{"model": "autoregressive pixel model", "dataset": "photos of plants and fungi (iNaturalist)", "train_examples": 90422, "image_size": 16, "horizontal_flip": true, "levels_per_channel": 6, "vocab_size": 217, "arch": "transformer_decoder", "width": 256, "layers": 8, "norm": "rmsnorm", "norm_position": "pre", "hidden_act": "gelu", "mlp_ratio": 2, "head_dim": 32, "fused_qkv": false, "bias": "all", "qk_norm": false, "parallel_block": false, "inner_norm": false, "drop_path": 0.1, "positions": "rope", "tie_word_embeddings": true, "init": "orthogonal", "residual_init": "none", "optimizer": "adamw", "learning_rate": 0.0018, "beta1": 0.9, "beta2": 0.95, "eps": 1e-08, "max_grad_norm": 1.0, "max_steps": 15900, "batch_size": 128, "epochs": 22.5, "lr_schedule": "cosine", "final_lr_fraction": 0, "warmup_steps": 310, "weight_decay": 0.2}
Rows from block 4, named by matrix and row number. Rows with one number belong to one attention dimension. Each number is 500 + 25 x the weight over its row's rms, rounded and kept within 0 to 999. All counts start at 0. Numbers have three digits each. After the name is the row's rms in percent of the matrix's.
# q: attention query (model.blocks.4.attn.q.weight, 256x256), inputs 0-127
# k: attention key (model.blocks.4.attn.k.weight, 256x256), inputs 0-127
q.25 097:486528441510502481549510558492506527498489489500474508491513499498472513488497514488539529489495487461490487478481510501498535500541480493495487466472496526471486528478519499479521474505491502487503480496473526466490471447511494490477527503520530472498493491512486426445528475491544451484503534492494481468491492503496490485512501501498498537476446522453489540508496482527474442522462
k.25 115:511487487505473517474512475517476532520498535503455470535495501451472471522501461475471527520484513495507469524475500490521519492505508469485486469480515529470489474511448498527512496516490506452518477543476477493488509472505523515489518526532483498498470465508506448517518486493532482470507514514493479535487492488487503535515463492521490518529500525457490514502532553501517469526508
q.26 103:464509484473475448505535488462527474493485460553509518524505528483505489449501470515480468478504525498503536496544542512523536463493512535507515510478512476509466462513469480506478498527503490513508525449498527497516507511515481458561520445491492469493495481484441482511512512512493493507546479492491476514472466499500525493480516468546524474477532520515482523519483481423513535479497
k.26 118:506472525525459488509530478477522475505476554530502539544444527503503497476530506490497439515486561504523506497522505460491496482509490515490515463512551440495510474531503508503531510520492515478469506427543495465474502491500492489571504460464473487503491490489513518535506473463500485523518473473504538510514522505518453504501500514532486528503550517506517511512471485487486474483467
q.27 122:490548494481513486473509538506514486529512454475509501489519526479501519542535556515503490467541483523517492486492445485530535478500498522489486519533509498521456494525548523504469511465490522487541534489509494496524572475472450492521505513482486464523519527487469514540472520472553489498510499481515563530524511553482467506440522494488518479490526471486504464470467490519544477494465
k.27 123:500510484502493484460484464502516504475480487504482489474520532515522536492561505512496474444486507545532538482483446536533510479507497445487484542498504482519462505453516464545470508533514524549469522508485511510532534510502445481562477514455506466535471570479510516520507491471521507510491475506496515513495495530472419551528524528462498480461498489512505459478517498514515466465529
q.28 099:521470515556497482508503532513498547491490506524481506471492473486521503507498456489530538504496482508478523497503503494484506486518509527509506467471515502555502460505477498510527482489467516471490480520513495494475501475511500473485504466527535532491530484482530458516572468470519511512513516487510480512487511457518476480542506494533467501521494545463461505502497499538504499487509
k.28 092:490492544538425500497510507473483479508473528503497502523453511520475466506528540478491515495474511510509519501511481481522526488503530549505541503488524519523522478460543495501508499483537522431518471485498515505499494469540486511511510508494514469496442435552512494521528503476514492508523506547500496506538528516517459517473482516535504543489499546464531472490513492531529492477515
q.29 110:516467455520470505519503553526473538516460533538453484470468458504500487501503460544521476503560488489450472521515513464526501483522545526525458482505509539520519501500477521508509448484517503469528496555475457486471537459524518509479501479523514496496492505517485486459539523486487506446495468499478490514472516463500487465529477506536520509510528476463505477490489514468514502544463
k.29 098:465477488493469500509511510493458448487503498516508520499485521523470458513528487468493497513521509540520479511487499489544480474491505537500519538462514511470516482490508486523487468490549513433516478509490520487514475495518479512482487504465526437502436509517499498491501512488488515474530486536508518520500544500501462516502487532536491506459488523475556492507487545490511504498509
q.30 113:483519515547486523494509462491532508525501464467498485496484516517507490476537478542509512459458564504498506516475499518496469490502474498507455523471525488480456485511469520481497505529511528504526529460528475446516515482472462507531467526539525520544515530463491507495505477491533516505510480452511476525479512489438487521505503524511519495481492484520485498535500491487497500517507
k.30 111:465512565582508481492525475517509502529475508547471494531532543546482513454531515491495519458478522500515525471479509492504473489508480473496502492511516481493475492511467535520492515526533503489518512462486489450522486491497482511504451498523531492518487465491466512514552485528528487482513518504492478505492506492489449495482514509517513488479506478489518526477527494493505474462500
q.31 113:516482523523499531546495531483486490498511494501475538491502540499469498507532501521505516532481498544533481494498524478500483441532534497537498522556535491554507492464531527458463495509481515493479564493502513543508493456481457508512539471485475505518523461499549525498481457497473482509484533490523487522459533529476486505474505521507533477503518505495505504491514529480495510477466
k.31 116:494533523512494486525511462502488495507515465482506500492548557501493540474544479550523496521503490546519498506517494489510487487505545569504524531508531504541479504447516515476469512500505497509467489470491598521537502511496447536504523498464469490513502503524547505471550500489519446526456503511459486465471502520516433498486524496469529486524513479498508518512546498496525495494516
q.32 085:499539555542487512515508489486498504491487512428504475476516522528519464518480498516477521436463488512508487505515480496501479471487484452515530490510501479495498508509489542535488501451489483494475531516491517490495498491506529521503451473508489525477491510505548527490504496513496534501490510527490502502478493533512499521558502515427507424522432512517502489520585475519587444508551
k.32 080:502527494502501530502525533500511510524450472553482461503493473480519461452512505465487474493505505468475512470480508509494469482487518508490501494549503526528494490489488525540512477468495533486531496513494499514494507520534496506489566531508524483507490558499461522477550485504548455480502491516524491514450497462471494537545502495508451492527527498456468528442475548484546519491524
q.33 080:491563527501513483464470505495499480544441537452499488549510506465457525526485485522457502503501479492546490454515505492477476504472504473489510517458495541487507499485499508506488515469495468521498492487524550505497509478468515531523468482506480506482512518474543516486480522507520482524471489474507566504497498526516511495517502505529527446525559522493503505459562478465501481453515
k.33 076:501508477517501460530476449533493509473523492470540472495482503508527487539511473477480462546515471517505470520480484496515498534534515526480484485501511477483499480501467501511500492522512517512510551486477422541500483527528489515513537485467521522489490490457538516530583516495527490488501470481510502532493522516541500475511502507523511466514536507464488511507480527459517485513488
q.34 082:460515478518513515498476466482490485559492494469507490491491485529528498502500437507473479463480488512530470478496504477527493490501476525481461481478501505458493481501524505515520467546552534474516532504513511497465514486485518480483490523508542491479481486537549549459536500490451470469477487485512512537503515516520453511469487528493515526445489500479483509460477537510445546546508
k.34 075:517513464494500516526505502460517497489490496508541445508487512536508458483477482473555535505521472495513470460478532471511492478498430497471463489547496526441496512473510472501534499573541510497454464526532484510480477470456519452497523513535512516482475543429485535555464516486497510498494503484510518536477492512489506502493508493463446464517468507483496482572486500531524495554509
q.35 076:476485517486484484486473532503501479523492500515512493548517540471493481470478464476493480501500603514519532515480495525492510524506494498462473506466493511444498522528497494511479488437509475544519515503560476497526506523486503545500453494498480464497462492506511500500508464533524515521510527516500496534490495509482558520518480491515552465486507517491526509509500522472493478535526
k.35 067:507531519513496477514486475500509467503486510460489518524479515514508471540493442493438485487460488473546544467504497460513527528467478500494475500499476460524520506515507490526517438484501556526516518484530488520478502496512526457495541512477518527490475461561513463548473499518502492499506476476508518502507505503490513484488493524506484472504492512499509508464508491445536459476494
q.36 091:512439477508498487493456517521502494511551501493504559509518508507495500520492451506505480520513479522529511473518487507488476497531472499492474504506481513507491497520555458460495470522508480488483520503557472497509522451499487502497500483512506515491495465508475538489506531498517492496479469532476529521471507463575471551506525510495489483497481524478471524556558518528498492455492
k.36 086:483525503492515454473456547551502502510538510496483511480523508505496478509491545526508500460524498499572454495510518463515478508495464493501492477544475445518514478548507517500553446536519513487517481466489502495485446482508505462486467521484534493489493507516494499510514535509505486492522523532502525523422508494506481538471501482540519477515492512473509465526491528513523460524434
q.37 083:495404489538499487468546507515500499493466470515459516543508510508516489478484480516507495550504524522501490530493530465497506533502513499515456511509486487508499458461495502495504487489506542513497497523448498525514521473528512522496529458542488497495495509472560520485540490530510530511503502491535517513465512465530516567512513512501518471505492532503485486537517536522500530473536
k.37 080:481459460506479490539460501509554492528493469467504522472483496515524460507489441487477512477459460472522487441504484480499485510459521479482499496515497487469493483504495549458511456475506510504512506505485496475488487467489501489488491491503567475501472459460573471495512508511543479519488518475566523542462488503494500476472505515512519524472490484477473500536492504477455528487530
q.38 089:521493452498500448474467519511511479484503465504528469465500494512505459498491503473502510469518455521513533503449493535497489487490472496495518509565496484472508460494498510525486484502533511514500493525486472527504515567542505494520517502507509489483473548472505507512508493519476516522518483500502529533479481533478514531486486527468483494490454536504504439486528508470597484509541
k.38 091:516525472530515464492496512498472464502497519488462451495532534516494484519486528485523511485509449495466513536518480467548495463501462561454483497506480550517532494517455515462478459488497518521536521513477469498493490506553498492527483511506496479495477581444489532513491508508499532487478514489528517501537503547503491506505478527529495473491511486515523468483495516420512479497481
q.39 098:518499503497514499526446502509511519477555469465510470502479499522490502436500505498495496505484498471504484480522519527462475539485486489508521486518519522452512525480477484495481507519508513489490505481517516484495464513482489487522467549483530515514517532462493464483511482483537474494491493484522524521500470462474493511525491471578503500516538529524472531532481488530454500501491
k.39 090:493529499501513491501503452496506493503512484476521570475480480480502506515493571504507548528511526462518483490488519542487518475524486478509532482454482485526518507495512478466521497471503515472471489483519506461474465502492526508520473506466479530494505494497492456534513498513479561484505542513523516484473498507538508524457520518526487519531451466499499486527477475470498459530475
q.40 105:522536493520502531511530527473484526485494535533499483473482472437481488502517452498501462525493494526488489499469515476540518457513503502499454475472534503529501467471514495505504523514487520474563508502492477508477519477493496516473504509547515506492503502517542521496518517478523523494475453486504461529507511493501468486544498516464546496539482480487484519541498540492467549505482
k.40 075:534487542504492506500541550490506521488504493539514533521485494501455479505512533543490545513515504506513452441510505525515514442516474474582473530454501485513464536435528452511496493474507514461469531488498523550518511503487487494590489514500480538500514480528509521500498529501504473504539501536461489493514474488505482487513516455452517540504458523516495494488489453508522498522498
q.41 100:476503541474510532498464485491490511517523535557452468504510495517553475522476550538499505476463521489527453507516467532488452496470490479504543491547481511498528514554448498539484478515501465503522508506496493505490511559490527525524540488509507508482507506486502472532500499518463517511508532499512496484493484476508507514471491496500486539482508526546499474465523493498492520541509
k.41 117:502534489472507544495465492519485516480543501512516444491487473488489508531502551505484534488503508487499492518513479501520490493450505490506531484521477537492536495541520515489531446467484467526511500513493474506488483543549519514474533532462502480524505473485472455483516524525491537511499520526532490489519514514495532470501470524487488474490542523523501448489521483484515499534488
q.42 112:474480486459523472519476515491517522458484464491512482483542512482492505482504537505461485515471494546483503552509469518518492443548499517486483497537503495492474483502477535509500480508489550495550460485473475487516492482501470509491499511484478500491511546496496508510514488483448548483523522512486445516475505535471472511498537489455511487500477462502477472528499517533420502479511
k.42 105:485535507519528508525481487453515499471510485518535492511536536515488506446528571517515500478495489516507490489539532535483514519558502502495542515528509491478470498442503505484497500514504494486525460444499526487535473488519455517508511561521498494502517509518483511529505511469490485506504461511542469487522513494508414510471549488468533548498518481509487469509520495537513519453505
q.43 110:464487533532502474566493504532499506495518493461466503537511523508474481471503453483480486468425447497554531485468506442509507520503502478503501492472519461504503503493483512537493496503506536499472519527462489483483469515509500508473471492556503517475518499541542493448504432482457477518514463442487488487496502457496497539524498502502468521522473530523487522480509486538513503479511
k.43 116:498481496565498497510524565479471502518512500511491495508479526511505499507495444513486508462424436483495533505482525478509435546523494512496473468456507488522515495465478503503515468513529487463489510540534486516471547474497508520456503467513524512478513483554493491511502481491505496519468489492515475487516519484521516442508491487477507538516506457457513511474488525562468522541503
q.44 121:514463530506501462516468514462519520498483466508503491510501487478530519528495517524509486517492515517489525489509455474495505495462519495518465507507502530535500526459517488510484474468512466497463505516502496529510528544471504527528516454448508503493505507466532528520480517497516530506462493498499563490493483491495486511513522481490489460497505502505475487457480487533504462467516
k.44 119:513481474516496512501487493460518494503484499509528537478491490508518500530491543488547477450518515508484492523525510494532511551498542548487457495520496551537506484533517484501500473444498499514526490500454478500500564509511502541537522484488501501506506510456486485509495543513495484523477471437525556489463495533524520521455514502535491470520486471463505481440442486525515469531464
q.45 120:486516549496496523503502515488519559525506515493474463498467442508519511488520497546501552466494467457523497473520534511500499491483540486488467452527520514519481489504478509542519514486536488467478512497487455469459474538465515497481506493549534477495517511525519514497527497475528482473505497480490501527533464455472477507503479496530515507465519516487468535472448512492489466541470
k.45 099:495501511505516525500561513500524539520492494531511490511471411506497509460495485524487547516489498475484463438482512502485480476487468388516475473499468521488468515487527474491508496483499491455496474553470452487490498492490519486461509560517507542515523462515470481513516515503486515447523482498505477489517474479489496482505518486500518527475509515470463496492473474500522521542511
q.46 114:445509482474515525481528531528527490520476469522517482499496497466532493521493520515490490509530560465493480507505512465523502458493466496483495513498470476454473514497488472543519476506537449506544500525522498522508475524496510507499491524511492496488502509509498476502521549503509512464487507510488494490511478529521526463459528486540570479512529491489479519481538538551529490502487
k.46 110:488547485485508506487491481513527486507488504525536505470525502488510511551484564510481502529554564489501510494482493500519490458519417453486490525487452506508479496496489488515489502521511492514516491521495462508510466497524516526507496518504484506491498525474522507475506571538513480461514501500505494485517478520502513481488537506548501454497487493521486502479462500469514472567506
q.47 130:471521525491492493473545507510491499523418493479516481502484494526535492502508482505524539504522496470514465519509467520513537500512479475481492496465465542480512514520543445489527483477512483503490473552522506502501534511531513521456501500518508478536484503514515473482473465491520496456515544522461523465485532506502500557495479543431472534473460505494527521466490536501537457511476
k.47 115:501468460441504517510502492576476501498494488491525495497479471514505469540492507509481555470514476486500474515484475549493496513507461411523482500505483516449537517495518492519496479499511506497510494550499466482484501503530512506457468481516531490531498554490518509469449530501507517448496522503505518476508499487489481510496467508474498500471499521511528521489465496480497490506511
q.48 081:491486515534492502504514471484504496488475523488523507497466493519515475458530509462483505529542522483497489494512538481479477499512543504536457499519517495502480462456526513492546486508518477484499526482483454473479491469473499505522510512559552493529514499483553561454514496504498415471500535506508496528468529503491486524468475521539512511471507505512508494491475480502502550518490
k.48 089:480444514499519542492492514516513491514449496522519460538515500473450508552493529490491549499497468501516523472521500534483476492464510491496516494491484515520506495485480509453503495497502564500489544496505488527499497531518518481501509498498468498495527472515478486515483510508498487531508505522503500507537497509495495517476501489491509451567482545501493508487500459488473456502488
q.49 081:481484524515473454484542496530480480518460468498519474509480499462523486492509481454535439526522541516479518509482476516483524555511477504503518511498504527537500492480483472470508510517511526497495463523550521503511499467505513503483538463501496510501471475520501521464508511513546464498436507525458537494472503474501500521492491519502512476536468504526512500459532523521509545473542
k.49 084:489518518529497511515484540468499479494469477557484524510511520508456502532489460531496530531501477526518526451500499495477496489449468484503480509484499526511509486486497473464505533498521528518510543468512524506509457484484497474527498494523489500482489435494522542522501455513490512532500479494523487517550517527493496552494498527501471533492503569526504473435503511473525517513474
q.50 075:511485515479497541489507451482506505521486521482465496511500499551500488477496529515470498520484509508568445541539509533506484544477572482466527495557505462468481475481493518487499490509521512534514466488470548500498511519515501462507528480499507451514470516543491453523524448512513474529539512514507508530505499550497504467500478497528480543509493519531511462494520474532527502497488
k.50 096:490523516535490508475534538468477517539449508493463468518500496477483498547521460479507519499517501494489494494511493455516489499493484462497470474484510509476483480498516423511503506554519469476502474531458508471477495486503507461472508460532530484480489477483517564454524507493479505514476510471488530509518528524500486524497505525513520476537443544494502471440521529514530542505509
q.51 077:499464490484507487553484479547487492463519481508481486491504503530496501519526490490525517509500428509486462545474540549506524506544491532496522493541507515498490486522499503508474552529528527474485493497456460485505507507530482464502522501506486454515508555496463498521495468484515509486529497530498465483500497475498463507489482504482524517455420493524511523523442515520530477529501
k.51 084:493512521509485456456498539483479481503508509496517543509504521510455491531486451517466538492522457517519550453473450480482461505448444482499467525466491512534535526443482479478512492464504523523484525486508516507510486514505496486551487460477500497495470464533502518498471477517492562535483505494504491488532512520472522529495481529497477487484500539512529487486538494496499485528493
q.52 082:491543478505484503480520519487497488461522483524457505506492479482500555467516487517509514466534479494508514512473493454520512440473492521503522513487508511496497535495499474486495517480483505497494532501517491532491484552476507531525512527553459480507498456559584510449518491512459557525493473488457451510512506492490509550526472522533498476455500490518516505534533478535523451511523
k.52 091:497516476512501467518544531482497512519484529495503523486516502505554506479495473487484461501509446502457456561510551502522506484527552548495460478517498492519490491496471529505518468503469496501529536526510485483482504480513505494479493509498484518478508545459484509524512456499485520518487495501511522493501529502537501476532502505531472506449485513473490516537485541509479517506482
q.53 082:497536507473506475498492508489478506470485476505522512475494467515485512473502549513510491420527478478473486486475476524540510456461504479513521481507497559552526477534487515504523439445492484479489490535480471507481479480552514485485515525506492493480514508497494446522547533494500547520471480443496499466491501452481473496495507500502505511510496499497480488481498561506520524527467
k.53 090:495493488490488467491505507483499511513481500480546493498522497512503492475494499506502496562499524552507517509481470502497485532465498531522493528493490527512485501487454472470452510523525546508517488517549524503508561499454492528493490496510479498502497478500507498473494516506494502499465482481477484472445501485514497515490517481456523496501517552480513489550510501497510467499495
q.54 086:534493477513468485528520494509485496501516478538444494499487490507518525471505473533480495540530508496485486486536507505504479499488521487514470510514518486527523480518472498504482499545515508522526534497502518522483487516475495443530528482512506522496468435483500483488579520521490497563516481518478511479460501479509519467483478510504540455464546476500525506505479439523489483470462
k.54 086:497508476492496486507514514465487485461528501501540491492517508468484529511510485478530510527545499549578513519470448494542526506560540533480501512527494501474468465536489563534488465532513480494479520508514537508510540529461485510502532524497486474506476496543473487483496478484459451458526497515514496490448480508531488517460503515473473526475506480508507504530518528504489478488512
q.55 090:498532521472517511500520430485485491529520548500496478500516503516496485533505474487506489527434500508478492463498509459472499520483477465512491496553509516501516498446491485511502531558498504490462572497481471535498547470500485498489538483507471512499519525427490569522507468488525487507494478490525508510559511520484490521509498487501525435487473481518502491547495493509560503512448
k.55 104:516523559513517515493475454488520496513497517479455467525494484488493488506485500466547500552494511473478515455520523471441475536484482498497510491519494517498496505504478498518503553508487506491515510487508475493490464539491516498498526495511469528496513456520465472544534476518488530518529501456518508490498481488462507526537511483532541421512560537484472499457501490547552480501472
q.56 089:494515517497516525474528498483503498527532500487502505510508495484493479538506478487485503484426504531527494442482482534500506500471483500497507489541509486496492486488511517520501566497502493485514549497526503502486534528505492531496495457500481500507509501515525496532451462495544513527494495413480528568522504498483468514459515502482501453479518481518498514536534484465529496470519
k.56 123:480517532531503529490493483496500489515491482551493490484495546515483475490505520516538521478511521545472466453498492459516482432506477515507473521529525508485485491504500493542495518446503470505531516464507469512530553485515473490557498534500468509496500499527494487535483500500499500537534470476529504540538505483486462500521532494491500478488513491544501492482513496517521514498516
q.57 100:499491517475505543511494448537523474521502516487538540521516518521462458488486471472506500512465515496554498467491508486476513540478495469498505506520490519433494512488558508468506513518522507510555534464553543506514515474495501463510491499511510493506504506478519484541458521521526486509511510475503531535471469512492492472513511480526503465539485488504499558501500494502487511466509
k.57 090:484519466500485501509460448535494483516497523495470493484491518464562501471499463482517503536467511500500521528491515486518509525480509550449497480507515502519511475547479530529511531521503491518504472499542471483499502510505504480471507498508501485500479482485532482473521497504488535477539516506456494527438507479447514500548484500529443455513519494445503585469506548495511467523494
q.58 107:492484531473492466433551501468515476506490543473455507499517533463495490518527465497480531458505494521499507438505509497510540520509492517492495506503524431506479519490544423490470491518481483496531505485422562516513511473496463453526507459513522498499505473540502542505468489475519481503500571511483542512515522494584488539470507484484480533509480480482517503478529517448478462512487
k.58 116:493485506509492460450496529472525481493470513481477525493482551518520492503525484499490503465503475502503494496513504493493523463519477492474484511516509427492463507462492471538496521505509498512473517503511537515504533475467480473563502532490501488496483522518519516511524447450530496477523531504462492483524514531516454546495510507469480524475470479505502482453498491502491497505494
q.59 107:488500473491501434491484528490518519486451510537475493502516478455496499445457452517479472497454482509514462468535483485500548467495476521491470479490474516424482487508523496487525502505538537485512482500479487479488518476494534468483502505586534515460496474501514502475519517498485527469565479533497484519492448498515490513503530460508513512511465538508466494465511495536497500496495
k.59 101:463483520473527489510509514468535527524480511528495509526516471506504478453492470526481495588454503506534471477498520461482487498501444513478497491486448519478455507494517454480503493488516550468498492494499482475508519488473503490450480500517505533506521464529502535464469508488481543429558456517465490487503494483468466521523542477537516535499505493451471493476510457499533498509490
q.60 127:490499550507522479504478547521543539500530508504538516517478504520476486528534530454465561467493483465526492512516492522500554462491530453448513482522508502515461491511498533511484496498485528505529525510527499502509477521508487491508487467485490496534510493541478505547502490471491499483461502496506531504500470532523501529527507516502463494516489521512451493486506498512451481487510
k.60 112:481481467545510525512502513517503521492496511484526514519476522501499537517553512479482505488518504482482476518506486501546482484492542435426511472502521500513463497503512551496502479534496480518508483562507494497508480507504490509447496509498511497504504513480476484532553509453498520475477481511509518493523507517511483483507503506515498488511517481468485528527498521505510508494519
q.61 123:494534509539477492499476517478527487506481452523503487460493523482530548507518455504514521480445514510496495493527505528493476498486462488507432545474497508496475486509533521470461527487492523531544471480493497488548524512446469485553467554533487499546491490516463489489516499511541478498482476454485533492485521512488520509468502511488538484478493486520502440496451512538494504540444
k.61 116:520485497559492515480482469533526518484471501514483498462479523484487500461546461524493507495487510498484531498524535524449497521548445426533472548482511504492478520488521505514449502514477525557500497465509504471543527516457470497551448489520496499549508547484489516478537486492491508493490500486516492483445503496508501499505499504543508498491555508505500497493488483496471501488502
q.62 099:449495526464534516455503479455509484532515558473517501545550510459470494531474518448502464507482454538516499512474475498499477508490485507451516502508476494458480470529485491504500564511516451506511504461491513509508479510526499540491517517479493493459508484491550559476485498513528468500490490478542528507568490568518504526456533484492525462539483508519490483517563517490519515459498
k.62 099:472529486477491546480503484457504475539471569512494506533539539501484496532482517480460511524482482507500477545510500463517507451499491548428505511473473495481501455534460521504529548532520453522523523480467481498506510481515497483464532507511489486494472482484524490501510518516520502518531476488490499513517518562492484524501513522505488506514531479497509514479521523492503498502469
q.63 109:504558508503510523527535516498486479496531520506474516509511522497484477440507513463546563490451477511535421505477517528502535472504475472481466481486509495479508486533478481485489476485465507494495490466482522470505470526512477574517524552504513495519513501525534469533511487487502470488460497519523541511453500533516477547509481481514508537490507489515513520497524509493451492493447
k.63 112:506480514532491527479511505534492498505493493477503502533490511503472489448538491483491487527497555501511471495519479504525530470529512458483506505474538468496502473478532498503454530485454501492479487481505499509501482508542480511484512502516496483526500514542549496479531537451542501502469481514496517499525508469505445513508473504520525521514568521509518511518526496521527486510475
q.64 085:481500468526489539480504498532474515529511495535516501493512473481522531449491510494529512524512484527498490533529499555480470522480526481501534502431504542522507515517502507482513529535530516494492473501519539500502479514500492506470482498469474465509477487508562490469518473481496483476479497466476535494500490472523492487556512513516526517512469481515496572496489538546483560467514
k.64 090:484545507500472469463522492506487490517496480496550485504518502485473451506469456490512488492513464486460526473511475515515502467453455496511443508443476552510538504504554491530493492508508512503504459501479492522480521506526530490532465498500515498481469528498452485539463543559530514513478468510487471501575466532504511473528504503514510451497497484535496493492510474436536534498561
q.65 093:489468523501481514558499513460505501457524537546445454493509499451507491528518520558497464518533538516523503508460528510524481459484511512514472517516512499498488490512509521518458502479511512505534485485499499497511488493455495533508506501443479465500515468470524489507520530519524523518466488492466437504424494492480493549489502507474516459504471446498494489484461483490448510515512
k.65 097:484454509463506486451517474511523518515452534488482503514498482506500548504503491509505475522542508483461506466508474485522450493504496507475499498497474486489452520497456480520489528502500499505481437512507485481498483541432503448464537494477503480501528509552472477483488497497469460463490493506510495521504519486499505415472520479518562531468512444440484507559532514516493538531486
q.66 091:497516503465488454489506497510502491490466517449528544474515494514478514485449434493478485530521445489510468485502509493505543470450502509497482487505478477514544512511495521466490535503480474504516486482491480520477426519480548488513503460481502498462503485504548489525463489544509513485499474519500490512537490491486500506492498484546476530521531485532502479454495517435500470529506
k.66 080:496509474520486535487517480524518496482508491508505486497502507486503541560509453544523536452532472508487506507525471538491539512472455492496555515505504452529499475485518480481497507509481486494466475510537539541530490486529477526515493488501491487518500473498494527532506478488513544513481556490456557513495493531479506517503511518485508471553500559532495490543556514487478510435498
q.67 094:529458465537488539477511472468506491486520504475495493497506509483539524505491480480496479469488525507513528479522461487480465541531523495510471500511486511492503525491511476494505451489483448526518536494508490495518492549460477489481496487506505507506511544467492477580505487501519487509515486458484499533459496539467523483543517509558471496503479498477497456441451470516514502479514
k.67 104:501494491531482530499500475511500467493509499528480538499521502461503530500468436535488496448468460482492497540561517530471551543498513459517485529512475519505544472479461480465493492520465474527543500504464493453522472502525514481518479486521482467475510482499470485535525503542510523573511507498521511459521508468500524499460499495494508528482513535543514474497473470489494471481499
q.68 093:473468548493485521489461522513530511494501538523454478506491501485456513525494485495502505497506514503521501542485493470500521504463501537499512519537494506500471498592523519543483512469498519516503508480523503504526522474486505513537476525480477507519498472471461507523487479505487534486530494493530507499470470488507513515476507493502480522456574468516487481494484512531504483506492
k.68 092:506473450491503468523516461490471476518498519527472535504504501511505494474522489482450514496504546507489475444459500474483525483499527525481506530485490513503509467522463523497496484506503513503540498510483485454502475482485482445480489442482511509508483514478475488504502500465450552466509489471473513524502526488472495491475499518501465559481592525478505452512496497495486521544497
q.69 101:530448463464503483476530515516505478470502512468451512505498498487498482516501485439505481520553473481516543431506551447457507534550473513507536499461511507497516477510554489494505539517502499492505516484516488511490496483511497444490510491472527477494509487503511465470501540500469573529479501462518489482497478459517510473499503484543495524533485527453517525541458487529513521489483
k.69 095:481486529522502466512530509490527516532526467536488488491492504556523478490521523502510466513471505499481480459529586503497491527498519481526492562515477535515502509488535512488496459490513512508494478494542539522526518509484494532562475484486509506531513498488507485484491506534513484503505492489531594521546521500521506492463526521521469485449530525506489445511446498517439508483470
q.70 101:492519489506525522530484484494485489504472529480507512527477461532525471513503464516505485494555479453521474474518520477526534538481537515471511489504500539545503515543493499562502472503512509497479470522496494476487478559474519460471503508491490494489500537548446539518467524485492447478477492515494538491504491478439502492469471507494473547466470485484490522487474522504517540550497
k.70 094:487546521455480538488485526497501480476472527466504475523496504468453499478501533448497490558496491523487495548545479469521539476479463531497515504494504514511492513503492500482505457473512479502510510475493553489520502468500497521524507512533500477519469562509507508462475483501503529500540491533495537503507498464502498493521486507562510504495507498536520476549487485448538488469474
q.71 096:522492448508510510477527503471520482471529472431524509509498527506510526507521545488526510489563555507511521551462498524493463519518538490487499527507498480437471518449500482487490506500474487516484508449537504528532571513513495556570495477499509511525504528508482499495525506499510482479521502503561509516514507535479497500522505504502498482523491461481510463469497506521450471520505
k.71 084:525472457493496512500497484482513511519476523496534443519480495509490513480565471497507509474476489493503495556495491478527488469513492499442438466567525479493443479525526511505495481498507504512502472495483479463494506466540474498461538487502543476525487498513515535487544512445494456461474482476466529496488497523495520494485478491470495492493517445456503510502527488481476507493489
q.72 103:459496507546525504496458490492542497550557485528491527512495498501502471506467501490494478505489501440501492487522517495462491507484528464489527500523467487470483488546499493484532514542538453512507494516524480470494480509522540503512489487497526504498508464523485486514520509534496513486487528499556459485528483498462533418502525499563506527467511469511469539447495493509506548542499
k.72 087:497538477506526505476511480463514521496549483524528480517481473500501470456556473487502496472548470530492510489496522478507508528488499492465429508515547541513432489468479474501487449500472499506505482501537476480530549508529452498471533506504498487535498536505537510495485514463455475476515504486510537532492511472508509518503492501453488467467494483479476525483503511513537494467486
q.73 103:498520520510486466482467503493518492483520510482502525496495494533487494507516452495514479454477445513528449499500479503520566471482462506487483474508519484492493509504484523445508495456481531475490534488518479468476486476494490472511456530514512498486495524520443513571451465470537516490504504511551548544513498550456475502457504495467471478550468503516481473468524498513499515478463
k.73 104:479507487539512480476501484489471505503435577483448487519528522556493502496504445502532486491513470497439509521513499507546477476505497530483456474491507522499508502532506497494482533480505511496519563483486427471471483471512505496492474554501527511478505490529482514518466482492491539490498475490480472508543516515461478500554486501477530472495490522452522526503494493473500523493490
q.74 110:524494530514487494500453486493521493460513510517482475531438490512492492482557470497506490507535477484511537451526487453501532495489468516473549486492548474492479537480503502491478473483498537491493532533514513484503458520469467426493524523510486469514508495533532541533483499426462484488522527489485485484573496490483513536488478502497483529497453519511490508475455470533493542503495
k.74 109:465459525519545514504469536533488501547508496496455520464543497565514536466466515477464514521459484489519509510507501515504537513484517483495512466480466538463549481554527526428495507487464501492477528494459478539485488502492524507462499523486560531498528450495509508499463474532549575507462503494487495476455505476455490509557495494463495547536457483477503503508466514492467475470498
q.75 098:503524496507495492489520517554527510449546523482472465463500503476509536506508461513542487516507532486471514525493497504479462528539521510523539535510487508495468506490471518554514533514503532523470544509477488500525480509512488483515504516460476511532506486543488510469531471488534505501455490492479438478458519502474529516534501525505520446503529478538476501546528517557532506501503
k.75 108:518509546487529529539476512522472480492520486515526566470524517477469519479464546441487511522475516527523507478474487498429506523517518483507539503493491459421537481483464499501488504554518487478506474490499545485507489489467504489484503439504468501477499524447528485534455503495478493518476507493536506481488492457501488509432505463494562515510460485540525515521491492525484490454498